A small rotation predictor, trained from scratch: trained on photos of plants, animals and fungi (iNaturalist).
Rows from block 3, named by matrix and row number. Rows with one number belong to one neuron. Each number is 500 + 25 x the weight over its row's rms, rounded and kept within 0 to 999. All counts start at 0. Numbers have three digits each. After the name is the row's rms in percent of the matrix's.
# fc1: MLP up (model.blocks.3.mlp.fc1.weight, 1024x256), inputs 0-127
# fc2: MLP down (model.blocks.3.mlp.fc2.weight, 256x1024, transposed), outputs 0-127
fc1.138 099:535499496489531523512480493510498490499511542477495525502510488482443486481488522522511501490483481518547533472488471543535477492467461466520532512509500505490507489478511525469494488458444495505556486485541482547510505487493505466484494528513515535461461485571502462498492517522511476510464481466507528542517484530530500468499492520519503521463514526476468509511487472459483536489534
fc1.139 105:509504532474490493474485506514536501515460507537466454494487506508493458480494473473534495531493474493480509533507506477506512498530487463506534495447528521548521472517469473469510474508485478518501497479488491499493497501481513459471500478475486524481516505517542514495520477494451516521516497470529516525519503508504546492523519502506522441526523461510525496544493484517467467490509
fc1.140 096:512504509528520498503525470474499482505473463498480510472491503518503472501515525511550506463471472502496509471481528483482499472551527522541483492503477487502516480488531532488528503504532585526518506502489507525503499552520490468495469529473451489467448513483484473479500481455441472492503531502525531498451516493476500474486497475493535513489456527527492517517520544446498482524499
fc1.141 100:521492489489474470497484486512513482494493565519488498505487505520497496500472460492523533458497544501471515472463538510534496493513493458470492484500548497495542493445534502469511514508482511479479502447491520536469491538474485469501482504454527488485480529509480538522522530482485489511549500530498519501481490532488482483475467481532523452516480539499537457524510451463455509557531
fc1.142 101:455491516490506455501518484492514505514462499543488512503513491490517451525508500515541481446535486472521507475499487482513521456482475504469485553518522506516531522496515520503452495497475474517506465502461483504514448459468530491462530497455453504549486477510485492443542505462520487504489454508511481503535507527552491467551505527484493482491509470528535498535451518488478510500470
fc1.143 094:501490515480522482485469464491461494477437473558460525485519464459518499468486510478447509486493494495479548521529483488480490511467506525542523481516496494507485513485495510496486465510509521509474477481510496489516479495482490490527489493502524493483492527465523514506534507485513507518506495467489520447468492466483478515502484520482442482518516504532492444489493481521493496463490
fc1.145 112:465474542509491464491467482498494479508484474492464495537505523458500516473463532464508491482542487552524509493545487544543502485500502492528466541490523505514514494534510512519524530508497504439470513576474468491490529552486504533492479488556489480516494518459484489535477497501566525493513483524481514483527506522481500536521512495502482496516497512477519478482510473516519472503489
fc1.146 098:477514477521499497518563491502441478488529486511471466513480489526504516534542506483488503531504522505510498498556496493537520492503490523522471526503502516539481501489502520481488452459434515503529428512495505528525525575511523530468503480497500492471508486460503494477466502448486504473485511541463518471511515509462523539510526475496486485496487493522501527500542504524547484470515
fc1.147 108:493519474482455483516480477479483477504497449508463454498520525507462550536535492544484457560497490508527488484493495528511524514500506504508434510483479449515490528510542493481514493511525529502531491490499479528509504468510530532495439497503440496492439484476512468500522467501495537513468463488521508479467505511523450527508459508525486510506485529479476524566535508447504491517486
fc1.148 091:508485532479525519502475464502501542492508541485512514507470472527498538515525485542497485517512532525489453480516497472518525489507526481519474485483487542507513525491542500526527499504495498466505489503492533453519504549482482529501496517467528522489553474524440523481508482508460523538475466491475480486537514511545522469464512470466472538493521472547532485519531482487516500503499
fc1.149 099:488511503447500492500473469491545524545497505496488548472473500504490466502516471486523538521488490479522537536511502478510515474528483529497491563472517484505478503512482512552480519454521543461459489559533515506508495475460468484501484499499520508485470484515453516509526517504499515537495543523522486473452516517509476469471503465504495469459514517535470489531481463497497498538468
fc1.150 106:520521521500500535519527486518517467488520497491505464522502475491510443480494503506490483478514502478527523467498514496438462563491518478500474493517546506505480500506505515467480508524520506503491481461511495467472488468499501498482513537499500498500506549501505502438503474514484500486460527528484502511499481467485529520522478517515456486469492509505513533499518510520456500496564
fc1.151 111:463495508518487467489505516478549496512447499489497509510536457525525515498490532461469505462470535495478472523492500517519489525492503520464435510518477499513488512488470490539523548520504481512533496524513507514505511479500486499503477470495510510478534498471486454505474530519485494509512545528496552511490491516471523542498528518503484514498500505506447485511488529574475485516510
fc1.152 102:475538460483496529523493542508501504466477520515547442496507489475489497534506467471510548479525506472470487505470511455491489475493480503503498473511483527514502508495539534483490457514519495512539511521466523459515495502520476534481494464502501453524501482466520502490531539515466481486502486492500471478523478512520478509513523506485490521502470546512529498532527522522460526524496
fc1.153 103:512508502527490494503522473465478534529491523491525460486520477485539487487486500482502514523543510538442481499504479528502461475494489483566491529507548483509491539459484483516510537542492491512477545508490480498470486512487435514495469527496494489529557494519571524535527514521501520549540511459511530466523454513515500497470503515495488528497522493523493490505500553513511477504494
fc1.154 105:504522493530520478524531534457522471517493531475502492478484471479488491500517504500506472490521480500503499495490515477498507491461520504500486470502491462456478544518474414510460499489426495482440508491514489450541515518487522462497522537484498502507536525469487475463490492518471504466468524492487505444479456484516497525493516469487504492491512487500510500468483482475501512472475
fc1.155 106:500501536475517529485488470493490442492482465456555513494476499546482555461488551518485523496525542482475458529533506494469469494494538504502480481471518466466495518496497506466501455473484515518478496542514507553498486489496546462504534469495502477571512481494513521510488487500536514519495509534520511465527468488482517525511498473503527475518513499539502466510530423491490489481463
fc1.156 100:486472481496526500514531489489528505516487480488524531497543505536529483496507501489467485488526458525525469505491485457520506468494488492484490541425513502500535487509536496466488500505545477556513502502508486514462447487539486519492510485492493511506495461505488502483531542544500500458571479508481474516491509539487456547511460505508464477450529509509491511485486552529506480497482
fc1.157 108:499506455510498502501507513533458487475501498497522525503531534485435501478525535521547528472492527492490507518524505538552468458526496519479451500475523505456505517516468491531491511487525491510481501486522516530448494544477533478473533525447522512467499522475514491478483526503497463480558468520440488477500484451523510510499477514495482487440486525457494498489511482496473505512480
fc1.158 097:506534489502494500496510493500510524470501552525472519527467504514477525499516522436494565492512496473559487489501476486471509475508478504542534478494484514492516476508519496502498502492452491527493567501504515486492497493480518486524511494514524497491511497479467449488494512499505522480500476490445492483484523466511516504517464465511515486513540454535513497452545518527480465485503
fc1.159 094:533495505477466501510487497508497487508503529478512514486540504516493419509482478488511498562503487485490449523483498548473481538541505502501476495509484491531520506496456485490560476515536548531456505481500481585488503462523522511513480466489521448504523509472521519464477511514441515504462513500500517489525503485558494501495480514538551499509488480521539471540461509444475504492523
fc1.160 107:450515472493484521480571463513508476490474477468496505508509477479499496507494532513555521504472475490481516512505469528515504460508519491517491500486489489491541488516521512447531510495471525486480504442498516520494526510475515489494513536484493434520509492512538517508488444523493482503481480508505543483509539530504479461494496491526462540469490518511487521465539481494518491566471
fc1.161 100:506477502536506499494541497513483489499502474496469520488508511500522490484454478507490483478522527492517470442517475483498502458472498505489477533505458480527518499513493556487498490530531490467469516501463478478508494466481479517477511487501503508480512500529509477522505462480549432491496491515504509516495487474505488534571556515498488479497472490489526497518520493537510450497516
fc1.162 109:475469478473505494516524454510494448541518487486484518525532502510470498487496512516500545558504481510466508496517522557517474514512494542522515492520488558490487536438507474440518463522468483459474485527465521504573534494521528524486538504500479482494469484544519524511496521486493498487539541475496493514488517436513515517493508539496461478519511483540548532494446521454483483515491
fc1.163 100:487533545508529529513533503513562523510527503528490486486449483497485508482473473519485509541485516502461491517491516484510520470477449545507512514468512470480492527495530480532513462473484455469468473492466510505464508472469455471497524506495443550500541504502496499455444506478483492482488501514457565516526479488510498512516545496491508504473516479505481569495501483485470500482512
fc1.164 105:488496467494514476549491483475501501466555508524468507492479453497476507472530509483465486475516495492500496488490469483485507457477513498506487482530537516472501483496553489517545487523533493546523522523506529479504479532488501482506498508546509504508448501502487534530503510493421476511491542534530521500528531518504544526450480484522463515513477519509503553492557472516498517469530
fc1.165 110:526527506461476500466499499477484526515468480521487523495487524515465530515521515529499484518501522515451499484514541494539498508515486487536476505503524425506485502540529525527484527539434500553504507477503509532528489482452486539492484517492502562482558441499497517502511485506504486513530470462481499497496501480474459516489502524497506520497478532501482495449494495465519469517515
fc1.166 092:558513488539501466529497474442476527463503532486505481487488505500512501492499446486501515502482504520521498509511520506488492507489494503539488492572518498494520500453468484514507528532484489462492523465517482479546490473547547553449527478475523521491499533528518522486498467513486490507502530514470496459531522501500515492525477442507468493516534498500470539492484548488497502490506
fc1.167 093:468487480522538540501462505502520513491557486484486494475507493479487509489505490483543487504507495467513507478494523491486539477525462447464465512553473483516488527480491506477422500529494497502480498473491521497515517485462473528521528490509526489493505450525509479478475509455497480500512505519512499541509479543452507569504473516510474511482448524451461505472525503512464533490533
fc1.168 101:543505521507519503512468520480517453493521494491472517442488509491509484482529473520512490473497509514497469461477501515464475532530482517480494504468525537442503492499509520473478524504534526535503495507511499483507497464535483533495495476500486532552501476510476505536502492426529442514495514465534506486479461492468536493495449505485482493471507493496506458472492468476527463501478
fc1.169 094:510528515527496447499496522503514480502507506472525533472526497472467543510525507490443476486502527536524469529497531522520502493495538515515481487547534494473488518488501513567482499506497491522504501494458488508476468503483515510499477509451467548512520507501498513515492520490485470549511460517530456487484498486462470497482502509472468498515504467549510521512460512508492484559503
fc1.170 093:539497556521512520535486513480545486511488507507483474483513524486517513499471505543495521535509530459457507484539517486492489457562449521479512492523483457498487485464521525531528519541526485522514494533485540521478494438494506508527540501470523477488520437579511478494517527486482524523502509527511488523501504501559500501491494487511485491465476494511504499486480453564514496488484
fc1.171 094:479461530517521488492530491479468455493504550485463468487514474521498516509542509537495530492508476521486519487548517549500488514479509508492514504475513504498523490506466526480544495460511511504536483481477527500484470480478489523456515512489471470467515506503502480481489475521495576501495503465473503536496508509497521512509509507547520498499530477517500504521507512509493569514464
fc1.172 085:554493474511497475536466475442543519460487481422517521507502540503472510498458542531524509498505489519521533502474502490527483529496444534479488532526509508491494484504480539518487480510498488511490489460497486462503456536461478522483511523530462496487478502497510509495514530480480498495520502500501493524511512498502485532465471505473494494502485516500508506503509485477484487525462
fc1.173 098:493465499520511500533517531525557456463532533488514515536487490524500508470511495506493470485511446505483497531532476501518514543455477490480517511548484535530482498455484475500512496418503538527500507494505497518514520483506506523466490479521472494493477512475510527515500485494480503514454512460472491564449452513478532493535477523518485512476495500467503492491480456434510484540495
fc1.174 098:504476477469520504508485466467519476466503477548527520514481467470474525532451486515505509483458498493494490468463515531499510529519510492460505513540445527474525509488510515494501518483535504456492492464540473523508464505513471486495475541476513453532507516505520497493486520466472419498502533481483507493509529485451499515468486502497490463520516516497498509527469477460437527529509
fc1.175 094:480521509519489470521501494471480500509444476514510480481505494485505514491540534461477518514511501533536500477486498534493504491532491549494492490481522504445519520503545474504536519495456503565460440558515530491515492501516527517504497499457547525520517512508496455483521519473447494490492515498485447505494486457505501514534510498518457487525512454500482539485562451506501456497453
fc1.176 089:500486501531530505452510490490473488514455531497515500524483516491528469505494484502466488542456556553473512523517526513483464468494477516517538444514456500539478476523485537518489495508494492459512517499484513496531509500522482473512514502522515501529489485517475497521573492501512494543524501515511519512512468458491482516512501515491479492449532542544478505526513520482505509525490
fc1.177 104:500502499506527502544501449457450477522463570508496483472523525455496494513475500564485475503489497501513520447542420478504516494478506507518494475504503546541537529464514476484524500548518524482474465538467482469501439504503520501520525487503534475488481441490475483514526537515532511522507513525545484518476507487462475508507498515522513491483506452446485508480496530518507452483540
fc1.178 092:502474461484543483468492455482455506474505501501491532467572464506546478467517483491453509523515483491481532483525509547495517520502507517495502506519520458508492515503496509467505535515507493500499456495534493532512503505496507486519529491509488455474474494501461510473482489466487539490494522505502482484492504501530521501516539513488469437495481539524484560503520486514489429470503
fc1.179 088:516520511496508480521510474519477523472481530497478502497473499517503480450564460526493526502484485552495442469536531519532511501474489479489510501507529473474480491493498512488552504511500485490496449501501505482469496486531467506506522486547505486499492539494484503505502498517500512433489501456522437497524459496491485532464501478511534483491499494456479496550575457510489533501512
fc1.180 097:473475531504503502473495468510490489473471510458478498487505526534509535519481506480542485536491488480513503492528491525464491567507501470513508497524496515498474434439527497534482418495490483473442515511543501502488516504475454514484476475528481518547504521516530494497472475517478480468481501511499486506529472540464514523506517479518442472481475484530533519486498521461515514472496
fc1.181 100:535474492493471523516494485509485495535499509596488535491510535491437521474488517498535516555507514469459507498517514450479506549513526530437457497532453473515457474508481495484510481524494537518505526508472501508538492512487466505471472498462540535534522530514497471494480501471526494489478496539465514486521512511458496483539487486463481513494495514493497483527493505469483501493441
fc1.182 118:523527509512457486523500517500493488526504565452511500482458501496518475491512559537490521510468510487542490458500518492479518483500464535483508509495488519538507470521517553520492491453501513475515512439509458505477539494524509512515494442543504534509524514464520531422563474508504495504509489503493542521500495492486500468454503558463527502489526507491486498485440457562487489538485
fc1.183 100:529524523477539463502476509474528464504507510495521533505496517522462465464480521510475518485493538580498531494527510500500482403505486475504454501529459498489510486468487481495468506480523552482490451538480482517510441468487521511514513522490465486521473475506504503506551537496508485487479478502506483485508486477518500503521510481515538498501506490514483489519507484543447534554515
fc1.184 094:512454506502486505483481500504492440461523531463532481505479502496499530507520474542538476503507508464524504518560481507523513496564508501508507462509497526519472483461479479479475517479429504505522486488485498470509510443472501528525501493484486470470513498532498463500502520468525531507547518437426503478505508543476549492525509519491538533506506515536486486478535499503519503519528
fc1.185 100:480524500504517476529512462470473507519457500502535481530495502470471490440489474491502497531489508481519530512478538540474513467506473507498438497527509488470488522500513524492496462493492513530464512495469494506526456538522498483465490488536494510517462531542541527496477513507492486481493469527527440475510473527520514526514498429535496483506491522450448474525517483477507519488476
fc1.186 092:465472532495467495488446498489476499513500534467482512524544532527516463450487513512519502528466497533506502519504524511509501481546511481519521495533503509498489514482527488507487485485478549491542478514478467481461518475523464500491503535485482519481502518523500504488496495495489523492482492466496493513527513497520483524491494498459494532498487500447507470490557505482518504526467
fc1.187 087:477496512428526504452516491506502479486504478511480528491549495511526526471529489497515510529438481499498474524475496486540516559496532476448477495515502548435487516507548460523520474520518488435516497498514522499478454522504497529550476536526514501513541484524494503500555521516515478524466495550471490481494528511501521474486523525464491503497477515561540467470518467542507481531496
fc1.188 096:486456462467509530537503468495519498460470527550488514499540506505528521494486496492488451499543475472488532484531499485530526520491506534477507529550456502509501500536502535516496485501449486522498511510500498504530469510478454474450520446472500508472478487495471484473509478504464550461500488522493492489480504480508507468437486524467475533445502456485504481500485510530521522481466
fc1.189 101:502482466487497463514523500536477503515483507519531495491544477488505483480459531494489485489519541517514542465519500546471468502500515511499469526528463458517521495450538469505504524534495531487471476494516496562495519472505515523522491502535503523489485550485505516460495517525497485553502500464508497449498480531480488486480556535520475506487537533526561467500461517510485475528484
fc1.190 103:546511504497579496501491547501461475455508528484537462513524535509481477483486471519488466490518489494461501480483469476535487477498486515503539517480504520505487492509488531457465466482507516483492507506471568474516525508498491454459474494470518493507494511473504484515504518508502528488473475457506496510448469532507529503512479507521481512501524478535465467487493500522486543449500
fc2.138 095:542496483491493517477543525498531476472511486514550491509506541465514557534466473502529510527523507491485535507496473501529478525514471469507552500529517475528515513515483515522481483508467468456485514578547490519495481475503493513537480483492528469479500476480509498533508476479506427468514485492514488517441527485497481499511539503446517524490509527500464506516527460475478539503505
fc2.139 102:521501498415486473507501528470513494530508514496526510483501525533570509521482498515506460524480519474508524482470475502456473474514541516456496499536525494461498539464490506507462483512529509514512485500494473515462499471502506495514527492533476526456495542498464496532490476458467532451512521525482468550481521485481513480534523505515483491529494514533494502546577496464507487510549
fc2.140 103:504506496516482508495456509477507543509527482466490504512530490524488500521484449503503453500510480494467468456478529443517510476527493515484503509532503492492461505497514489547521450461519508496503499497535502495524480501458494495534467501485504499484464489493517536483487494483518506496492481479502504463495482520526475479520496527455498498415503490498533499456523486495513477475516
fc2.141 099:461497479526473531506500494463493476509470519544506512480537524487516508453495506508528515551506518451496484472460456483512524508493515489536514516527474513527493544439500489509540495482513539508505480453529488493572534468550488492438506478532493480520526533519510486475494510485527483515454509529545530508502474475494488539506471515480482501503488493540469477519502457502523514491490
fc2.142 099:504486497521465514523523521460530510490508521462497522488500523476469525465525516517505518493521446523531466551526505551563491472495492546460522507442538517488503498509543502473511485479504513499530536485491459527499478493524490480487515491494511487527469534553528513505530534514489545470501484506515526518486491471512510474529532464459453483474488506465538512482456469479478484453520
fc2.143 098:502495490483529481515477518522520481465461504521522473503467545515480482551503475506507495513506511500507476498495483538507478496480465486554515494528507521485489515533478525504528507488489506537492483473486487522496545539480513530472475489506484517475495546509504520488472472485495499526475492503510510477494454467519533519477515504473545485521525508445466545475496579518503501506468
fc2.145 114:481505531500508490492512469487496541525511496485543505549489515491478498478481470450527451504507522520475504493477468510479544488515448503507494455558484505502511495541495502501474512499482499455533501482533489479515471530514502518529482516482493522528486491524490462539456485513504556489502508470541473518539495493479545482513493496525478487470471494470508529481502470484538500506508
fc2.146 102:527479541501511514533506489504491497491480512519522519461515493483527504470525492450494511507509499478473461482508507517530515452475479514502522524530515509548552515476515502558573538480494498490478471506466450557469500527503502489511482531478472499440521476560527481493487514510473483489522499487475540487500465506512523526530498515515525509585512511489490485491503462530503469470453
fc2.147 106:496478515516478551489492507505527481532513542511474562482552495514535470499496488522470512525509468538511500496505466489482481479494537476516520491467498517518516533490474501490543515499479477469470478463490525482537463539459473497535488575534503454493484513467478528541530515483529494510495496517460465512503488575509504498522488524519503486509518491562487481499484502531506509503495
fc2.148 095:503519495480489514502473491511513483526523553482530498438517523496542519496484479507481524478527472488513426504478520521492513455484516518526499513490492504511536513504509471504498484506462512511522469498471476495506434538488547488479526461491510535502436491497475476542477485509497537473454483489510484534503488491535503513514500457498553493457499531537499498482480545520525489492512
fc2.149 101:489503510516535492545481504522541490504500500541495516572494527451547503527533530490523538497498467511489502498510529462488475497475505490488503487461508539466494517497467493510525533448472509533487505506475512478511458540509514524531489513522522460488475517521470489453560460519516486486489537483491497473503490521465480540519513495460564486490500521507500486504515513439451531514510
fc2.150 101:511488462502507495486488508531485460499500469493533456505513474525469484466506455518513545528517502514529526533548509502528520525482534483504519494524538517496509511513561465480491525487512484473526496481505515500492515561528494507538477504522511483490501471523497541506469492490486522511477535469484521501501515461494438466482474488471490489507515466524532479502499513468485496490507
fc2.151 100:487467474494503480530501479483471489512499463496496525499522504467506487467493508478478498517484499477479485490456450485471536506559484513497524486457557534482499500516512516507530521494458524479492489481478528486513531499491450508462422489509496470520469558508496510509491471537496514507499507516490451498515526526493520471525535465466556447544479455480495495521479489524443459534527
fc2.152 096:533518512506494507495546483530505499469475529500541486479445488470514472481470524473496463515493506531493520495494466462524508521538516502498537524461519519484492485510519474489533435485490499510502501495496533480510517551540535532491507531522513512513477488464512512509515499492506442520466523448539476474484467466508502511471475556525526510529489487452537538513499488464483519561518
fc2.153 105:479457472488482517501502513500483508460527534510517520513481529484496480476546553499513495522521537504490489452498498439516519515524508503476491508525470515477498486503523503464518492489462544483480493484530506537535533488532504494520505512488508472437495498502444457485525498516557504457516499528510506497507533521533507453496505479466532522482482499501519467464521495498487486487468
fc2.154 106:527536482515487522498462475457528502502504507492445527500511538510516459471525519506544481491490504468477527481472544490516499502502467485479488526503493488499521524459508460550474509462473539507472490477518514504484517492539532502509476506532544530498488506505477541496480485516522469519491527522482479490476501503488504525514506483507457522463532487461500473492555537481503520494487
fc2.155 099:505459508464482460500502527511496501512516521520475524535522505473506503463515498465445497553518529461526526543435513524555480452501494529491495537455524498461473482501476532522489491520541534506466527516500510504496489496452492498535507512511473494514503483487495537484502498489503515480491535539483485487506501514452513501526498492505515512454487482488496511472478522497523467482500
fc2.156 101:553490483461500534508481507478510524477504538472517489449477531516532511520527475500519493505509490478481499496470475482546536509465471457507499506441544496516497460536581496480476535468530503506519530541564497515483500479494531536472536473508513474500483469476514532512535507522487493481554508476485554507523503478496507528515533482491494474523520503455474532504502543524504484495545
fc2.157 103:474506523515519526490474458476479496494483523531486480468454502459504475525462517543563535504553526499484478468556488514535503542514536507460506499495491483519495523458459453496485500523485497481485538526474520518484503497498519520513534492551513534525487521530526511509480507492504526507477498476534511494490510513544463496474473485500514551517492530488515495525515473525501533453483
fc2.158 096:499480497548478488479510505545541473535476503506499486493527532481533500486516493441491479487528494440495471467486504523497485510507515510505505471488519470517484517524480464510497492507488467478536529480499498498501501529489503544525445480470516515497525512579486527482517566524501529513507452509558526524517515507519518496484497506527504490487531531543537481465459518493494519489476
fc2.159 096:460524442499507469512505513479449493493477518502473527439504503437487502512503497497508487532479474554459509526532519458488462487541517520484538518477482458513519534449502471515523479509482491469457506524501508503524499510511530489531515497491553484486520487499457479531456545534529487487532540480516484520502488483514495533514520511547500521486541496528543510515530562552503496499534
fc2.160 107:508492529513486519511496582510510513506525491475530529529507522486530497518509534534474475496524489518525503471509597473530504497523528515565528539533526475536510511494476510512479488492503476496512505473522454476540513491519499481520503505486477479499500495516494466527530458467494506526482497528462460488510468507467526500502512523527491516458471502514439481483513503532508543548513
fc2.161 097:513470491499511516489506458518463450493500547459495541496539540419484506492491480444489477483506452527530490489534480533508522518506474495503526500488486524519493521479499513465499547464454485483502538515503511505478498504532478528475490542496545519478541526507489485491515486480484532493479525498489478468520481499482536519495482503508477505497483503494542484453469523503531481476480
fc2.162 111:490481510535510475456460514477456488502536477498496548538515453468465486499470467508472481446507480505497554525474495475545503467488501483522537487516537506486484487513512517512537515476515477477450425484488473479527488528510489473488486472512480504487541503478482517488493487483519520527484466491514510507498502498516468449505536477489502505535527507517504516512509479462483492504494
fc2.163 098:452468506480478520481502541490488522523510457515488497515509522495502486503520482508523526548499535527503510510479500500542532509475523498504466485492527506523461532480479486493451559478548484444457441463453551526478487542505483532549504526480472446493501505483475534481498528475512479486497513488464484492500544481489499497493464484509507550549467517497520490531535472482495505502490
fc2.164 101:501498488497454511485532471524557517530438500521457467460500505492518513489480494497495486477490501443473488497516493476504536513481511517489522497535535498493500548533547501476488449474478480452501510477486484519470485508492478511482520518496459509509459451510504477528513499476521480481491487551552481512516440492507503486480549486484553481511510527444495538469492489515470491461518
fc2.165 103:495485508554507507546465494483522524486423543496487491515527442526475513431501502485496487531458519498492510494481512548503475511528484527485448502484497502484526507507545506516474513494486497516533517508509482474515522504481479494488497463471524484475518500494477532524493525483509516514474491499473472456517497518528530495504485543496590458519476465509476459463492480517462509472516
fc2.166 099:513494538471444486475521447490484562541490506484546508520521500492492481483518502508490524485510498519504514493481526531498464512535499516507493524521499523510528529476473476452502515479527500536484539483499471517504482520506505470507532541492487509510511545494471467489504472495483515505488475514489507537492484520497528465507539477538523472524546497491507556501489454508485548506526
fc2.167 101:520459487509490501499444477486498519495519497457485497544511424500437484492487513520534526500444561485476502520481451546459515510511499457543492531480497481498471532531534506520520513459477536456501539495564518474498476497488514497511499489495489532515466507493547501507478494514497427454496488492495525499514473484491517505477510475519513487506486558502478483484499477460493451538513
fc2.168 093:477478511463522458529470465494478443509547482494511516496518532479524501526506512528507518532494488499497507489537488469520510484496525526484529478477545517521502530467506521478552491522494484477503442445498493513538506500508531511471494477466515501468506522508541528458507464529494477454530507504466518534465482480555512516486478503481491521445501467544551541529508499535503529539490
fc2.169 096:479499491510530483508487460505537507504493482488495514491500484490523530520449520491538526479514507559504543461504488531486458475498485521489488480556487477508531505499489482477550527522474501482491494529480519502504455455494473494466527472546505467497497508532563455483545510477491527520483465492472497469488480490516503494499523476487499446511476505481496542475461475510442502481490
fc2.170 096:518518524481509508471487487542480518483509524464523500486482523552444530502448495545484503490498501491494476515493454486502492510532529510563465493476441501439528512465492479542506525479491530447475524502500487447493505486482499501536495504533507494472484475506483467511526544492501496477502462497452511499498527480469453479485468514516466507448519514522498479511519481437542491486521
fc2.171 102:456550456478473535496544510529497505488540514448488481465540481519509491507505499489482528466480450474489491476493469488510512492573522480488525482504536540482463487507492512501497482526492463488515529488447494551514497495511537512488462468511517459505511474522487512504491512477484520554554554495472496522477549534522546476511498496527493537465474505497495511481520510513484466486498
fc2.172 088:467500471490482519499551544517547465515488478527513569472519455459548515493466503488526507547538490517513538468537520511476494509519474505501500521442504502485489457485519459502503483462498526507550494461433460520463452526519507489525490493530507511481464501472496509506466525504540530523496445520449535476489481484493511535485505519528514541470488453527478491509482525520485525505518
fc2.173 096:530505497476503523521513509468482482527478449483510518451517509507491534474522514492506517478483495521489512485472519540522539498437499476481518497523506499528467500569517485477513480473479489471500465474515504533501540547504512479507471480470505492491489501505493541553538512481512518486506495421519517505515509515503535496460486524486530545530505478498519529538500539461548522487534
fc2.174 102:513464523495516490504491476501514534507495512482525496546501514509498486518519477504535522483501484448509492542468488512507494523510501494493499502482505490492513491486513520494445504493495541541479512471460507531484507443476475475459480523513462519503520485492502491453522487465551459498460488528496516496542502489473507563484472543511548535450479553443478501500523489510509520500487
fc2.175 096:513459462500502481483464447486454494473501494471492538492484528492496533448530512497470505508485478468455471474507519523481473540458498510516500501507509509531511502559493496499506479516519465448540496505490458497474508518503492472527464501500522510472510505506479507551454504486455472550488534516524487539507522487501515502498517510502518505517488506487505503556503504468483499514513
fc2.176 095:478510498488490495501487449529490480536500511481510486494484510518535508514468537476489524517459457514441465540486464501487538532509503507529476519458508489565529479533492513498503487509529481474497507491513490521518522469499516540549503493489511475454499522505501510502485533493509518510514488510485464482498496483478478495488503513533526522501513508543511496547532488534475501479521
fc2.177 098:481546498493482496462474476531468525474523483492456531493541496479513502492479521494490510477502484490513534492499485449485480499523488504510554509476547505455507491484484499518467504517483475504503462504493502517523507450512515463518476495487440456549476480488520511476500462515493505501480486474554461475547508476475498502505503476462499485515463546493462509488496519498520501514473
fc2.178 100:476476523475498461520510506514483499560480482499469460504498485493508550480508497501500483525527496527534490483485519484444461478460523495477485519530473509501513526523519507504438471534513535539504487509498484472498514521519512487497475512474471483502449495466494487520484479452492549502488498468489511479529479533509540490509505494494509517492492521538447484526504442468524486471516
fc2.179 100:481523498484527523469551467530501546513494537485478496483519547493469511485489504511501500511507482495503492508543458519508526468501492492497461537526485466487466537518468463529515537480505490506502498495491511476464497524526511502510518498504471512537513523511484452563487477511527491512484526483452508514556471479463502502504500496472495552521463454471508482454497518513475531454430
fc2.180 097:480459486508501519512448501503527525487530527500478507521482491543498528442525499542492543487453536535503466453490480539503518448476512510485493493514534491458463482497499494493508549489432496519513506515453463466508463512479503485481495524517489494495465485444479490507485499520500494485549513454513490489478520493468509529495490500489464497520510514487472450463518485485466500494535
fc2.181 096:559490468484515455515528495537520505476489495449472470535495483510499511477506505514496512491478487515495490528483520498523513524484442492499510513541502487534557510478513521521486534509486512520437547493480522524503542512536537520457461490487527494482499481544560503494542483491478501539495520489471516506525543521438461515455437482506491520516515494503493472448481472486531525480530
fc2.182 115:511529465508525509525475484495541456511518500461501482522502488544448487484495479511488502521521505537487493516444472540514469540476435518486494515492540533495504486524501516483467495461500496486531511463527509470477552528504481525516487511525436542555553528508463503432528446494486513499469526482524499513489482522497541469527509491509490508525483496501503509505510470472522496525548
fc2.183 099:514501478440542484490487517506486511501516471499513484461471492490492514515518477553480487494437452532540492525481530513505509527488501517515480510519525479494479462478509464480497527515474527510545492490479542492456551479533504469485499542501501539460511496499529503530502451476502499503527499464492495523482497523539540522504549490520488478505535534467521468463533496508476465505484
fc2.184 103:504524527469487526446549509499482496514531460566483478463505481488462522512499518526495472464521519527513479510488512485533476519534486487509551457522450526467496447483499560471509493492485467453467494471527489495490520498468494522472522485494503497491496535505501479455469513484493508495518548455543510492506511485515529488517559504493554509512489486509515465462486520469519507477543
fc2.185 102:512467503514557541468510499544529520499537512480475548526497467537524519490484458506480472522498506476481468526489522504495510479477497495522472501504495488502524513526474466483504528498512490481472525482487525507531503507495494568505513544488535515525495543466514516501432539494470504505533497526478496516467500537513487515505523508543465480522505482504508485519450532528508512498476
fc2.186 096:532523487484508528539504531497523501483553502568511479493532479490491505480495482498441517484529447458496496516529501486457492555492537496482499524438499488450484485489489487514492529529476489493516492480474510499466493510467461519510501489490473548513509493473544471517512493523486488497519518523476470463468529550514518474489491473536485494526472525477507492515517531456491498501502
fc2.187 093:504538455494519474483480483486499524459477485500494516525503504506446505500533510501508479498558498497445547469478523466521545474460502479527515500457541460512481509459502497495520510491485484502465519472512532512503531522486492467532460538485513520507461511484482508530552484464490492493467504510506557494456505495528494519505497506554460554452451525497504501482492518468489492512511
fc2.188 102:486485486481496479518491447503525504521494534522519471486498478464529491468442514505505529485502475550516483485478490540514511506516469509522503520506505476520473573447492478471542467536535549502489490506508516469477513541522487533532479521474498484507514456453510453524445532473478477470503481516473480465489490487539532493475519493531507551486487516464511533523474474441492521504493
fc2.189 095:505522471461466511504519438477523489495466479491441508484478493532463473463496481516489474521472525515470497521517493506471486484453490508502515535469488486510484497504474502523532490502525505472510473495496556507477518498461512528493512533482425516470487479516478484505512515481486507508474503531515505486549523520519556523542559523491513477507525471504462463502487533524526480519488
fc2.190 092:491524460482516464481515515540533507546481504488504478484519474477490442495506479555461501509511504483484507504490506488497530481479525462523488484495483508506541479519537493462480527498531511485503505530494501494445476495531536490522533492517494498470532457489539501540498525508515494511495463555486479486522520517549481539531449504463484485496480452445493495486513538496479432508483